{"arch": "fnet", "num_experts": 8, "expert_mlp_ratio": 1, "patch_size": [8, 8], "mixing": "mixup", "optimizer": "muon", "muon_scale": "original", "cautious_weight_decay": true}
Rows from expert 2 of block 4, named by matrix and row number. Rows with one number belong to one neuron. Each number is 500 + 50 x the weight over the matrix's rms, rounded and kept within 0 to 999. All counts start at 0. Numbers have three digits each.
# up: expert up (model.blocks.4.mlp.up, 8x160x160), inputs 0-159
# down: expert down (model.blocks.4.mlp.down, 8x160x160, transposed), outputs 0-159
up.19:500500500500525500500500442500423500500500500500467473500500465500500500556586486541500574500500500500500500500528500500538500500565469502500452500500472500500500500500500461466500500543500500500500500500489494500500550500531500500534440500408500481500500494458500500500495531500541500435500531584552500500537500548500509500500482500500538500535500500500500500500500500500545500500440500500500500500501524500500500500500500500500440500550489500500547409468500491500420523495450500
up.20:554500624500500500500570589472500429484500500500487530500500553500469500500500556500500481500500500592500500540500535500444447463503500500537500434549489545500591500500524395606500500415500454455500486500500500434480500500461500500500500500415500500500435500500556500500484442500530500543544603500500563575500500500604578409500450433500500500465500560500519452468500553500505500487500500514500544500500480491500500500500448500417500500500500500500500447500531500553424500503500486
up.21:516500573491500500500450500500500555500500512500500512500450514500542500500555522500500500500486500552500500500500500510500462500474500500493535500500500467508500500500500500500528491449500500500500510500528540500497471500500500500405500500500500500500451500500493425500500525498500425500537500500543500500529500500500500469500500500500500442559520575520497500399500500500427538500500500500500500474543487500500581547500500500500491500476516500516500500500500500500457500500500500
up.22:430367573563500495364413500500500500500545409500579406500441625477500500500500500500584500500500500442500500500660500316553500412500436488380660499438500500458500500500500535500500392549500578557500500521500500500588500500500451428500459486500500500500463500500496450500451500500520500503423500500500512500676500494481500578500445564500500463575500409411526500500456500426573500544572500615500500553500550586531500400500423500527500518486500565500500500606495450565500456632411500
up.23:542500444500500500500500441500523500500500500444500500493500500500500621458500348535500500500500397550500500426500500500500500500463500500570500507435586512500500441544512500500502500531500500474500467500505500449512500481500507500500486500500575500536500500449500485587500500500500582432584536500500517423500437500500500500500500500485477500500503500545500500500471500483520372500500500500373500468500578500500500500536500500500495500500500404500384500500581500500462451500620582
up.24:500500553583500534500514474500500500500500436382519364500523500500500500500424480500500451500429453500500475500593581500510466457439500574500500612394500538495487467451500500422500500500500544500500500626500500500646500414500550500500500498500500500500507450520484483551387500500500448531501500562500525500533500553500500500500417558555563500518500500500473445560500500500500395500482500501525500500375373414500500393450404500508583591500500604536500500500500449500593500510433464
up.25:491597500524500500388500529569456521496502500574473500532406586533520568500500500500529411474500500500531388500500500407436500500500500597566500546622451499500596561500500539462500513555476500500500565545500500428556357500560575500493416500500444500447495500535532565359500460467500457453500449500500500500500500560500521500395461500450500500470417581500549500500500500505560426500500472500500528415500544425500500548495421500500500500459491500522424500442518500625500500485527518
up.26:500500539522582448612495500475500512500439500522500638500579500570500500565500534674500427287500500439500500451500416500600553500500500465556500574564453485598631500500433556451500452530500573500428281457413696441573500500417544590410483500634500594430345439397623595383500380500549500539483420500500438500471479522500579351469591500416500403500500610500500625547572477479564492310557500500500562391613500500500529500500645500558500427500311284500500624313710500545404500500500509
up.27:703430461598587500491500383500500611464463500500344500704500467564566394634500373500500500500500500500539549515598500494500396456541373597589500500507532500513500500500500436500465615500500500500500500500414630500500291326507422376500500500605489635551636500391327435500544444611390613552508570451500574500625500447465404561380378500498500625500595563566410500500554500520599600482500614500563500500444492481500500500500366432586500586562441455500413367500603455500398404526500356
up.28:500500500526500500500500500500500513500565541500500500604500500500500553500500525500500487500548456517500500452544500518477483409500526594500500500500500480557500500488439484500500500483500496500470472608525562500437500500500500500500500500500500500500502451500500500500461500500500500554500500406500535500500500500500424409500500445579427500500500500500500452519500500549469500500500542500473500500500521500500500500500500474500500500500500500500500504500442495458500469545500500
up.29:529508500574404455500500478500500500491591500499611445500500403523432500539500500614500320553500500500420471500528440500500500500500500496462500500527410500541500540425407542564598500500549500500500500559330500477500500442448561500500412604341500575500456562500407500531406461558591500500456500500500500500500526393500459500575500500500500588531500500500588443500390567500500541585582500395461500430500500575529454517500556500412500500489408592580536517500604568617500500500520517
up.30:500546500500607500500453493500500500488500500390500500500500537500500471379500500500554488500500629588415352515575500466500500500500500641500557510500485500500500515538500586500500500560476553500546596500541500500471425500437500625527355457500440407500470519500500367500500419500593500483579598500500500425500585500536450582412468474500500500500500500527500500500444446500448492461500500500500573500500500500500500500500500500500454555542534500500500500567500500456500500500541500
up.31:512545500419565537500500500587448425382504500500500500472496500500449500462480547500500500500500500493500500500420500500500500500500500500500500401500544500589475500500500500475622500539500500500448500450500532501500500500500558515455500500499500481488452500520500500500500500542500500500500500519500500459500500500500500500426535572475647500500486425508500500502500500500431500500588500537500578443500500500427422500500476500500500500572500500500500500428500500500500500500500500
up.32:469404452500500599500500530527500500500574500511571500426500500500500500500500419591529590510500500517500457500484500500552578500500500526500401500450362500500500439580438443483500500559500552500527458500500477500500567500467539500472438500500565500500500456500500500527500527500500500379500572520481512420500577500500605500500500568533511694490463451500500468518505470474569500500405514500500482500423536500490438562500500474467500452515500500500434500569500500481467500500500500
up.33:466500500579557599500558525500500500500484529636523557500500500465551500500389548500556461500455500408478453500500500502492585540450431538422551505539500500500500500500620500347528586500500500500607500472436405500425630442500401500537459500631446500500500500566500464500500461421394610548500500500597451523574454385426500500399500500579446500598496500500500615500487525500505602500500500500500500474500500523508500500500420500500500477500455453500630500500476500511500500500500515
up.34:551553500364408605500598500500500500508504585500500500441575500455500469500500454500558454500402500500500500449500500500500500500500440500571393506500500425483450566572500480637494500500500569569437500620500647500500500500500560500500394500458462500578576433500500480500500574546516523427500498634500500453384475500500544500528500500426402600376521500500593580436500500500500533649594500500533500500500409500611500679445500500500564500465500434493464500496500454500500500500500434
up.35:414500500517500500544500577500516576500500582500500564500446500500500500570445670500500570586500500500500512500537500500500476550500588580531454566500500500500500368500500500423439432410525500488500370415500500562365501550460456500468500474524500500500500500489500500345590383457545549500500500406620500500430541500518500568500503510500555500500457500500501571500542500500600500500500456525537415500464500394541465500500541574500440478500409500500446442500596500500500500500500500
up.36:500424439500599500469500500500516547500552500524542500625423397395624557580500500570500459500581546372500500500500500500500500494500500500609631495530500500500562500500536500533500500544500500500548596500500500403500500569500528643575500460500523500500500500558436448531500500500574509509531500463465498500500500546500500500500500500500439500500552470500500540541482500567500500451409392500500500448403500441582500500500500500500500500500500500500404393573500498500509359449500500
up.37:578500500500500552434500500500512505584574457451464500455466500500595541500557500534424490593500440500500590500500567442545517517500500500443500521540500445453532452500500661423500414556500491500569500472455396542527463503541410637500383500500400500500416582451544500455500500500500500550500583500500521548500572500413500500473500500488500568500500465500500500425500402457516500556509500500500500468469500524544500500534556443509500500500500500500500613378500452500543500500500500
up.38:556462500500500499500500500560423500468561582523500500500481598433500463484455421609566491500500500473481500453500500500500476500500500570500500500500500500479500500500500438500500530500458440472329582391550557500500500503479500436500489403584500409591429500500483495488500484500500526571500500517500500550500500500500537500479612500500572597569549500500500405541500500500500500500557500500434500500500586500504445500500500468500500487500500500433500500454434500500500500465436500
up.39:500551500435581500552404403500535641554500500592408518634500500527500454500500500324527394500500613587500470500500619414537500500500500353388385475616417396496500500461500494583411521500500495563550585500540461407500349324532500592500500492500500522500421368400500500500432500500444500535517579457422580500420445500500500561500556500412556500500500524514572373636500572545500410500500500438562550630466500500597612500585500432500407500632500391559498532424500460500568500417500541
up.40:500500500500520500500478430493500500500444535500634574396623500534500506500500664485500533353500500428548500500483522500515516500500500500399440450496466500500500546510500549500500502326584466550553557534500500637500500623490500395440500465411664492608462443496524568500587500500500539500583527500500505436500541500500500500500500577500549500500500539432424463536384500490450500409443500601500552500467462500500432610500508460437500500361500498500557500596500500500500500500490476
up.41:535500500500375500500410500515500464540426584500458500500500500491500575500500448647558500500448500500500500500500518500500500500500500524523500500500462575611500500550487500507500500569500500500500532500500500500440500500415410517541500500500534500500500500500500482500500466424500500500519500500458500500500500500500534500547441487500500500495562500500418515500500500605500500508500500500500521500500564550500500500500475500461500500500510433500518452500424500500405500500500577
up.42:500532500500500500434500415500475500500500425500461500425500469500500500475500560520401498485457401500551519438630500373500429500556500466599500500462500500508465500500500500461478541588542500473500500597500500458436610519496500500500500535436434445500435406374500500500522519509515488500500500500500500500545500500500500605552500433516500578500408470500500561500399446532623500500463525500500406519500500417500572521540500500592422500500452500542584500600500500540475424500392436
up.43:500500500500664500440565536420561549579479445500500521587500500429614478500643500500500369500500533513574523389500631670500350515478629500615500406500451500500392586627627405500507500500516390485431500430500399500500548522320439500411431500500500602500500500405500481386606500518599500536500507500597406500500624500409500500500500500602581500395500519450593565500500500500405500454465500500500416500500651537539420428500443500312574664455567365473451500500500488441500598517482461
up.44:500500500500500456500587447399500500541555529500541500517570433606509500511563489500500432492500500544500472500528500500500441500500500500500491500530425508554500435500500500433530500466500500500500500579491500500500574581463500521506500500489450493500500500500500500518533500533500523500491460627500500500443460576500500500500488500481500500500428500500500508497500519442500536500492436611537435500500466583553440440500500500409500566508508500500500455500500500446447500500500566
up.45:617440633324414580594602500423500600500500529485471500498421500500549409500672500500500401500500489414500500522585470400500356500500566500500333500500509500543437500500562500596500500500445632500500490500467682500500500493435568500575553524466621647524472500360546270500500371500500500500500362617373554500460362430500466649500500473500543500532405443500624500636500582632615556588661513500536602494529690500407500385342500500516403500500500316500500500407442500550500467543427500
up.46:500466500500500472500404500510549511500543541370500500500500627500500490500446500500523504500416500500500500479500500500438557423500500500500395476564500500500656500500500500510500453500500500500452462500500500500480567459487500500500500562521500500500500466604574500385500500500500489474444500644500564500462500500500416500500500500500500380500500523500500565593500500500560427500489500500500500500458442500536500508500500500500449500500500500499652598500509500500395506425363426
up.47:647500399500513500500682521423410480623417500263488500547574392500453527500437642390585557345546638401500500552541549500383669562500406655500500492557500387506500389401500371630525500500565385418409524500572500427452667373500500554418441500500598500442500500663500514389500500532564500500558500500595443500607500468367500500500442500500500478500500500500576500500434500500433500508500606500500500438500500500500604361646572413500500468592464572500429500394623407620500576500500526
up.48:500500500500545409585486453582390500580533500404500500500402619541557515488516450500500500500500562552500645500500500395500500560500500435500404407401500444542500454500668485567628506480500500500556459500500500500500488500412556500500579500402500500500500500500629512600595500508500500500500500562500500500500500504621442500436500552500519429500388500496620388548500457589500500488532405500424623508500358500384408500643410500576512546487500529500500542420379500534538613454324632
up.49:580569500500500500468500620500351658500393500459500625345644433500489500500500500585500493500500547500463408500541500500672520608395560585599500500461594451646500545500529500458500500500523575560610500495500500500500415386500598355500500461500459500477500475500657500528590500500500439500328500436616500500466500407534460564655430629500482479333548500371500436500473599317500374500500500500419500580315663513500500369414563470604458528650377500548481500620593413451500443486608500
up.50:492477537500500440500487523500453500500500544603500527500538500437500500500500500500500500500500500560500414549500500500500500500500433500500547515500490550500500461500500500500500500472429530500500500513483586470500500462457463523500500480500500500452500500516500500500451536500574518500500568534562500514408500539500500500397492500585500495496440553500500508500500500481500561500500538554486500500500537500500500446500500500500500521497500500482500500500473500500500500500362500
up.51:518599398500500466500500500471500500500622458462484500588306604565500443602500616500461500504547500500500559536524500395500500500570621351417602581475500444576309576500495422580500592500500500281500505475500510532449388500500500426500466400521567500504606391388500398500500500500500580500500500509461500575500500500559416500500439530581405541626436391540544526500349510500446500500500500542500500500500500500449500486431565500500466500539419455500500500500569500500500585500405737
up.52:500500500484500501500419554500483500500521500500500500611603543500412500500563500600612500500545500500500500500562440500566500500500500447449500495520500433500532561465500500500500500463500500649500500500500500500500500500423500404414400397500500575500500471500450500500508517500500500532500592567586500500500500500500466500500500500500484504579500500500495531491583442449385500474500500500500455521500627439500500500500500482462500447500482500575527573500442500500500537401500619
up.53:449486500405500500500540500410565500626500394500526468500500500628500443500607500570395381571500567495401500500532500500413423395500500500500500537500500379589614500500634500561510552500487450500451601584634500500500455500438500500500546500582500500500500457486466500500500463445500527515420385592409577489367500440582509450500588519500500652391500540595500500457628410480500583553570500446616414500500439500495445500500466500500500500415500478500500500545500500446500500500500500
up.54:521438671500500500535328459500500321444500462427397646500500500552579458500558515406502574500500635500381464500308439473500500522500523500500500500500500312500365500554468511532500561543529500488458631464521500500539476596500616500500500469458446475500549663500650475517500500400500500500500568458500514500500408500500513516500519500567500607428561364606500449500446500500460435480500587411524500500500500637644500555380514500500416500547500500613576500593500500579363500398500500
up.55:500500418500476525566535500500500484500500500495500500421500500500500500500545413506514571524431500642500500391551568500500500586500500500551500522535394500480523446500444476500496585500500500471492500500550500500500500534535554500500502500477554500500522500449500500500543447500506500392577545506485500500500500487500500438500500500500500582513500500500423500500493492500500500503500500572500467557381518471508503500454500500500476541500500500500500500553500500465447480500526500
up.56:417625481500453500500388607500500535554610500500500539459528500431500551438500417500515595336500491451447497474472500500426416500500500500500500500620449500472522620500482418500539601550500500594517500500500500500500500480504535459500415449581396500500423500531500520428392421419500595500406477500350549500421500500500500591500500500526575500500500571500424500569519648515500500591500500500352526500500500440422500500500590500429500560500510533500571500519472500548399500447618435
up.57:562500575440452521500370517467500500500416549500500629498631421555500597404500500613457500422500500449500439501500438500500529539561500500441476507500500510422556500355484471500456500544500529500500500500388498562549521388547540471612541500387500545500500513500533601568500500622552485469500527500500500500500606500500500530532500500500500500621500545545500543536500629420500500529500500511500472421431441492467572500465553410415316500500550500559500500500505529479464384491418538
up.58:431500467500500499585460500553500518500486475449575586552500500558526532575500519429500491500500578536516641500435500500500427500387540500593500500476458500500495500414421412500500524500500500482404500433402476397500500500500500500500411500500443500521500500574487537500409586500563485523500439500594566500547500500500574500500597500500500500500497579500500590577494391500557549500500500500450549479614500500477500474535459384500500500500500500500505402500500490500395500359359483
up.59:417540639540500500424582497394422442588500500500500500500500586425534529527552451500608568367623500500500500482538500500500500500417349434597500500568500524502500500500500586500460500500500500500500500500500500500500423550500500318500500500500500483469464545500500500546461500500500500500602500500500500500500500500477500500468500445468549500500442402500500577621500606500567541500500539582375585471500602500500388486500500571500384527500500500363471500500572465502549436500462403
up.60:500606495500500500615500362536500477507485443382500500500484455574402360553500514500500465500500538500500500422653500500427500500500627500500500500500535607499500500500525500510538572460500465453462500500458405500500500465500500633430500404472536525500500518500547428543582425504540500500423474497546475403500500500559504500482388414474484541530500550500500500585500568597500500500514500500585452595477500500487500500500413441500445478450500498500643563500648500396500500500464504
down.19:500500500500597500500500500541551500500574500477500437500500473500466500500594500435500500586456500642470469547500463536500587500500521551500610500565519538547500421500534500481500500500501585500500500500465523500500531575500500499500455421500669314422422441442462500472455500563500500527550500433527500498440591500454500435500500500421466500500538509500535500500555500571505449500500500553500500575500500540541383500406606389589624360500500500467545500482500500558500500500524482
down.20:500560515500500500559500500500504500530500371579590500500460500459500500451500357435610564500500500500540500500403562539448500500500500455500500396500527515500500550515500513476524402500500500519500419500500371579500670500500500465542580500500475462561500500500500500440450500500483500588500582500500439578500500455476484487427500618561500500420500500578500500500579500554553500504500470553417500500508500484500570523422469520500456500373500459492500500482514500367517489466500540
down.21:565393500449500395508500500500500540490500560504537500500593450500522500500596500500553500604626422456489635500571532500424500500572531500500500500636608500500500500564561461500467517426520500500475444500362400500500598463500500500500542500458476565500432516500533569500500480562500490500500482500508500442500415500460558531500406392500540500500478500500485472500477544500430500501514506500500494500500500455519508491500500526500500610500487436500500500500486500556500522500500572
down.22:500500534500451500500500436525440404500473549500474500547500500500549350399500424578487500490459500556500464500577456482436452500323541456445546468500600500500534500500500500441398509555500500435413412500500500582500500410500500540500664500500500500585464380536500500500433500500541500500494500596500496500500588500563500500399551500515576500591500500500409500572500432620500500504500500500500500530500500500666500500453391500576429572500500500449500590515500396467500500500459500
down.23:500500562456500500500514420485482589503500500500500500500500445469454500500543500500587500438500559515500500500582500500476500500630500500500548453500474629442546620413515518500474622466500544500438599490437550500470500500500500525459500500427500500477500500421452506454393500367500500550500500500500506500529500500575500500684500485500500604327500500461571511482442500500500500527545603618500598500500442500504485500500500370453533575500512500500500494500500455500500465374583500
down.24:433500500500616500500500560539435500486601500554500500449500500536578427532500500500500500500350500500500500500500500344500660500500593500501500442500500500372430500500500437517500488465559462500500478438500536500500437436428500630500549500419427442500500525500500432484419397500624560500557481500450494362588500559500558500500500462500603435500500433509489500611500500581500500593594500415500579517467500500500500500500500500500500576500500445612382476500500544640516453452500500
down.25:513656500500500500460603580500500489472500500500500500433500500552502529500500500500521431390500500500461607589500524500500500500398500500619510471516500464500500500538500607500436488420500500500500539483500500500500500500500465500390417500381445500548500403500434500500500557500500572500433500500500500500500500500641500500544458542500500500494484668500500553500482500542493500500500530500463500408650352500500467500412524388511494500500500556500412500500530500500500532500480500
down.26:500463500500500676500656537500663464500435500500500596500551695500500453500500500500500438500500500378603397557449439500500500425500488331438416430439500562460533582530573500502488421349449485500500524500421573500500500600500500500493500545500500535528452446613500615453554563548500519449500458500562500500436500500500500500526500500500500500385569500500353500563500500500574446475502403500522446450500468500462500500536508500574502563500500526500445438553500557500496462500500500
down.27:452476583500500522583500500500500500474500474546500500602580500521370476505430500574325502521500500500500500392456419545500500508500475467405481500418434414500548500502500500500475500500578567425500500500540608500500536500500446500500614616597500500363555658553566445562500500596500451401500493568500500500500500500544552500500500452628581489500500500426569461500500500572422406581500587500500540474500564500500500436538469593572500477500500500538500562500500500500526392454447430
down.28:500500565500461500500500478465535500500445500500500500455500500466500500437500500534560500500500500500429471500500500631500449538500500591500586420500579547500474500466500385500500500512500442480500500500500500526500500500500500500500483500500500448553500541500520500387500500500454500500495559336577500469473503500500500474500440500446500639500538601500500478500500408564401572550495399500466473576452489500545451500500500492500451418456476500444500445500510489489500515467500500
down.29:527500500563470488500350500500558500374447555589379500636500504500520455489500421500500553500500600500500500385500500539500536620500500500480500500500500500500613500500377487558638474500481432500467500576500500500500489500500522500442500500500500439500477638557360500500500561500595500372595664367588500500500534532450540500426445500528441630459500500500500428631428559500500516500625474500423461405589500609529500500405584500500500509435500540582575385442500492500500434611500500
down.30:419339634492444500500618577500420500500500489552500587500562500427548540500431490500518500500500451500500510500500485477443476454500500402500553500440580500595444558500564500500500500616523500500460500525500500525500420556415524446500500612453500463581356335500580500426500500573500480534485592500409500500492380513500500566526500500500500473601511442500500570500500549500529629500443442460500500500452450528491500500434500538500500518593530500492500500518500500486437500506598446
down.31:415500544553574540414500500500447536538500500428448369500421500500500467411500548500500422500607500500567500500500500500593500500500500410500529500500541500500500446541500500500424463632531500407558500569553500500498500500440586500423500462478500500438500427499518621500449563532441519535500563563500500500500500500422530464505500421500437500500500500473500500534385500572500500500500490500500463500459500608500451500500603500500500470500430500500500609581500526553500558575500450
down.32:500500500419500569569500500632500500500523560500457500500527500500452500500500566435431443500539500540500551500500433500500500500628420500521523500511537420500515500376540500529562500601414500500500500500442500500414500500500545458597500500479500426500500500487500483500500500434541371500573500435500500500500512507500500444500368500500462532525500494511500500375516500660500500432548606495500580701500500402500500398392500405500500500629582452511500436325500453422544493577500614
down.33:399471393472500500500500500541500529438500500411500500538486458500500460573500435500384430527500382500500440500500500435500500454466500418500500500488561500500500559665393500500350513500476500482467587566475516500488475426528500500500500450341462559494462500500487550500500652592500500500500500500500500500500532584500537500562500484460530390537494500500500500500486500397560396500392500500500480500500438500473582500500500500472562500524539500500460684613519611500356678562449451
down.34:500424410500609438500439601536500457566500452459416585500587500441564516557500398500500394484500488508500538500500500500384500500500468508500500600406500500500500612572500544500500500500446553500480477568519596500472525458477500470500500500500500500366500500500455500500500500500500577330500500500500491540500500472398500500500434466480500611500500500563590500500500500500500500420500615500500433500550500353587550500511500619500360500500406474500510391594555561500500403500599585
down.35:554500500500500500433500500451500382500440530528500500489500596452500500617543500500500500500450371500435500562533545500551365428488500578500501413500447508500500500462500500554500459480543562590500500510500530540500538375532500419567554616500590416500500500567500544602478500631464500500464500559500504476494500516581539457500464408504500500435500500447557500592461450500500500500500500500493500500487500500443500440427500418568488500500500522619500481500444569500453574440500500
down.36:512500585618539500500456500500539500500500389500500500514500500479546543375500500500500591500500574500500500422466500500561500500500386514441500500434457424604473502500500500422500572500428415642551500500524500500585452522500500412469501500500500450500500500327500500589481545530548472500500401500465500508640500538462561531500570500400595456500414447500461460558500534465500500500500500553500500500500500490499487566500606500410369500500500500498527500500558516500500430427413510
down.37:388500500429500464405518500622497500445491464500500500621593500446558405500500500500500500442500524500500500500592500587553598500482565500553528500500558500500611516500472500589586521439500500408440500500500477500500500500500500552418500500467622500500419586438559469577500521442554500627500500500472500500500486500431500500538565500375500427550500500523474500468500500442475500552500409622500469500500518500559500481483500500500449539500424500500539406561500500393500435440500500
down.38:500500428500500500500598500494500500407453500538415500639529500574500500500500500337500500500500489572500500500546526515500500429454500407565521517500500500605556500500500450574500500500446575500500500536614453438563500639401401435449516500431500588419584415541503500500556500500500500386653500500500500500500545397500500384500500500568485637500524500500589420545451408607500500532550500499500500500584494500507543362506576636248500500500502545500510500550497441566454500500500483
down.39:576500590500549500437384536538565400529500549500500482436535477500558500491499500595500447500354500500500574500632464516464500567500458454577512500629514396389593537500568480500500361475414483478500445626631500387370500459500398500500363500500477452500554500395500464500500589500468553562387500462500500500383500500500512539522581500500500500439601500500424500596617643500591525537528491500500393500439520480557500510539500490442500500500472500500500432500580500446471619530417458
down.40:544500500632500424500456560500389465500529500473448564422500617500500587500500500520500414549516500555452500579500519519500500565400614500437559500500500553541500500389500515500474585618500537414608500544500500570500500500537415500624500443476403504500525500667500500500500500451452520500450500500515590500500500362642500572587424500453500446500473424500617575500500500567516411500417500500436472500500547503500609594500500549500421546500500534500482500552500551490552500523542500
down.41:500500500500388498560500398500509428497500384426541500492500500413433500500500597418500554500587403599500459363500500500403500556500500586500540500346500500500500479447507482480400500500443509519556474577500531463547500500521500500500500638648500500500500456448500500500500500545500500500479540500578500500500404416558500500552500544500500500500500500500562503445500569661563500500535437500447603500500500542500526589530460514435506364500517500500525542538500500540600500410500668
down.42:500416350500500500500500456578356500519627500514500472500405500488403450500500500432579500500500517500441500500598458500539500498500500480500500500536493500573500500536529500500431500467500607500500500440399527500679585589500434500509663500469500590500508447394587500603500530621500437483568500482408492642446500500500500500500440500500524500500528435420500572500500500553491500500500407500500568603500500539485439500500500500500490500500500500500500483463468482500416547500460530
down.43:500500500500595575435500500500609500581449548541500432473500595500500524500500500500485500351562415449500527427500500500470496500500500473500500500500500500453500500500452456505441441437500500500571564474500514500500500500500424500509500500418504545551591500500500660580500500427500500500500500597475500500598500509500500500500500547470552450437500510584578423353500364500415610521441500500446500500507500500451500446574622523500500500500538559500500428500603500455500500500500500
down.44:594654500500500571477411526500566500421471500500471500529500500500500602500500500431500508500500500437539500500500490565500547500500567500500500500500553500500500381500500434500500500500573500473500392500445500500500500500364500500585500413406500500444500500500500500512500500572500502602500500382657597549458500500500500364519565515500500551500500394545500500500500500500500500500435500500490402500500490500544500629500500668500500506500500409365557500500576500500500410485500398
down.45:429524500654452569500485558591500500581442500500598520500500500426564489500456572529500500386500500488500500500535572500450563500390500500411499500500465511500500500624407509518492484500500500500500572500579458536500500493578512500500387426500431500504500549532500500504500500500416511500500373500500500442500645500541500500413500539500500428437390500563500382500544591381572633500492504539506427500500420500500362500500500556500500500484500500500554500500570500433500500454554577
down.46:429475386553500531500500500500382500492642500568551433523500500365406500525500591500610536446500472500500560500500622501500567500500500500500500500500500553500414445500500367500500500469500500510507546500430639546500466500588431500500500500500439539500430520500500500413484500482500602500612500500500500500545537500500500530500500500532447436500500389500620500500500534563500500543500388519547500623517500500442585500406500568482500500494556614500401500620451520403500500500500500
down.47:346500500639418441354438500479500500564500506500500500500485635500500455662500500500500500551500500449500519418500374501500479471500527571500431500453500586500551425500500500500500500523569548584500500546528500500500500386455475500500500500500526500500575500453433613554402500500461555500500500500473500500500500500500533479433681500500500429528500426369500500500605500500500429500500391555500500418500472500500390528500500500500500544590500555500500500500500554500522500500532611
down.48:415421517500409500500500500424510500500500430605568500500500500567413500505502500560421577526542500500417518469500500500389500634500500500500500500469446500443352416500448500500543616500510500387500429500500400527500555500500500547500500469580533551500500500500569493586500389500500499606500494426500492443546500530500500500500500500500500500500500514500500458500500558500500500622500500500554518500520500500578450500434500348500447508500500480519532564608528500500500555390500500
down.49:500577486552500500500500463500500405500500534500652462484500445500559500500500500500500545500500496500500500500399371500500500417500500433500500511367480500428586500500500500474500485530540431531549604500530568500500500462467473693577500406480482427500500500547624500500579500461572500500542378500500500500581551500500531540500520500500500428615593500414430613554528371446500422521455592500500546429500500500400500500716500530463524500500500453500437574465500573500500394585500500
down.50:504540477390473500500397500570500500529500500500500517498500436500500551500500469446500411576559465500610500572500500549611500448602500500504500395500527500500532500500503428446515500500514554500500386500554500500572500500500500507500457500426634478500500441500400500469416500517581500554382500476528475500500544451500500500500500500536500500500500410523500500500500500541482500500500500425500500500500383485500500529449500500496500500458433417500531588500500490541500567500500500
down.51:486500424500525443471573500500500548500623470500500373500500500500500500383459500500500500500440442443500500500500439500549459441500500411500500458492545500500391500500500500567532417391529640500500410485566568500494500500546500500500538538500500500500554617500500500500500366556545500437450428500437568547500500543428500500458454555500422500488567500414476500537500485500524500464500555500548500500439599571500500500431500470500500451571500500500423500634500500562500500596500465
down.52:500500500421607395500500500436520500536637553450500500500500419500500564542507500374500500500568500500500500500500411505545500660500500440500555500500456548500500500500500500500500551485570500500479529575408557500500500411500500416500571453500453583500354548437500500611500500500500358440500500429556500474500471475500500467500522408532550500442500500447565458500500500500500500500500500561500578500500456500571542500500488500500500421478500500526500514500459500640500500500500471
down.53:411500500500446500500530500500694500581500383500468544500500532513500545500500473420537500535463488426500509500514500420457384500500450517500318500500500404500500500500500585559662496554589500500500500481500500500464500500500500433500500550500446500500500639469500500451571533500409500500516500505604500500339500582500500430492500500484572492551500562529500500500453500500500532398500500559500500500500459457466475500500500500500500480500555500500500500500506500500436586583500455
down.54:500435500500500402552500560400619500555500500500511500500586500500500500439405500500633500500500455682500426500500500500453484521500375517485500487500403527500500512402511524500500500500500473452510538500543500500500500445455461421474423547435500500501500500500592500500500500500500393542500399500401500500540431500463605500500507621652476500542500480582500500500500459469500521500405500603500543448500384500457500486521500674500500439500497418500421500500478500500547502583500500
down.55:500553541500517500500500500500391589494598500457500500521500500500500484500534575500500500455556571500500500500500484500500447524628511500500500500500573500588480555575612500426500526549384518500536499398396500441500441467402512500524578500500500500457633514526533417500450500462500452500500383500539500567500500500582590500618500500411432500500500500453514500500472500500500500495500682587500598536500434538478500500428500500597500500500500389500448500448500513500500489500500500
down.56:597500500500500458500462454500447500500500576567500500500469500645500500500500500500533500500500451500500536500500500409606500543500500598500500445435500447500500465639382500500578500500500445437556500455500500476504500556500448500500500440613556507500397507542548500500430500500529520549421429500637500540500564500565490500345617587500500500439500500560592500500500575500500560500500500500552452500500500500500500413500500500500447500406500500500500500468431500500458522440500475
down.57:507500548548445500500385500520351500411500539500500500500525546606450501500500613500519500500500455500614500467402500500500591500500500402500466550579500500500580500597500500500527478500400521381595467500626500500500479538500500543500500500375598500500528500582500457454638500530460500500500669500500500485500500500500302507500500623500500500466367392661575500500450660500500417500500500493555500536500500500512500641445500656523500520480500631500571421388397542563478500534565453
down.58:500579500522445533508596500500500411429445466618356493644500603500500500435500410500420500422534484647515510500509500500473500500500587500500500500500537471459569500516490378500500500475500500500426480507619500461546500574510444500500560500500595440486500500546549478500461339500454574500580564500555500525429500527338500533500648500524500551500430500465500417500589500500401500500579500474500514562523500350500589500608509565500563446443453500584500461500500474500547500500506500
down.59:583500500619500574500436500593500500458500599613500500500500500500500500500500500500500504500468500594500500500489518500500411402438500500500500607406500558577500500357500500500500500645500500482500534508608500500498500456529388500468447511500521513484399500411500500461500559500553494515455452500435500481500598500431497500500529481466515500500466524449423500500500500500500500550383500500553427500496568500500500555457409564500500500583500500500466435500368500500500500500571500
down.60:506500423576534500411493500512555525500530529500422355401500500500500500485467500500458500397500500493500500567455421499500500394500575459528508500500513500500436405448578601471457500500504500590500500472500564458500532607500550639503573500500461500500561484533439534500370500546500500500500436495500500500589452527467500500546500486535500500500471384538416500500500527469545500493500431549505500540500481556618577573500500500500401500500500580486500500466500538500500500533500500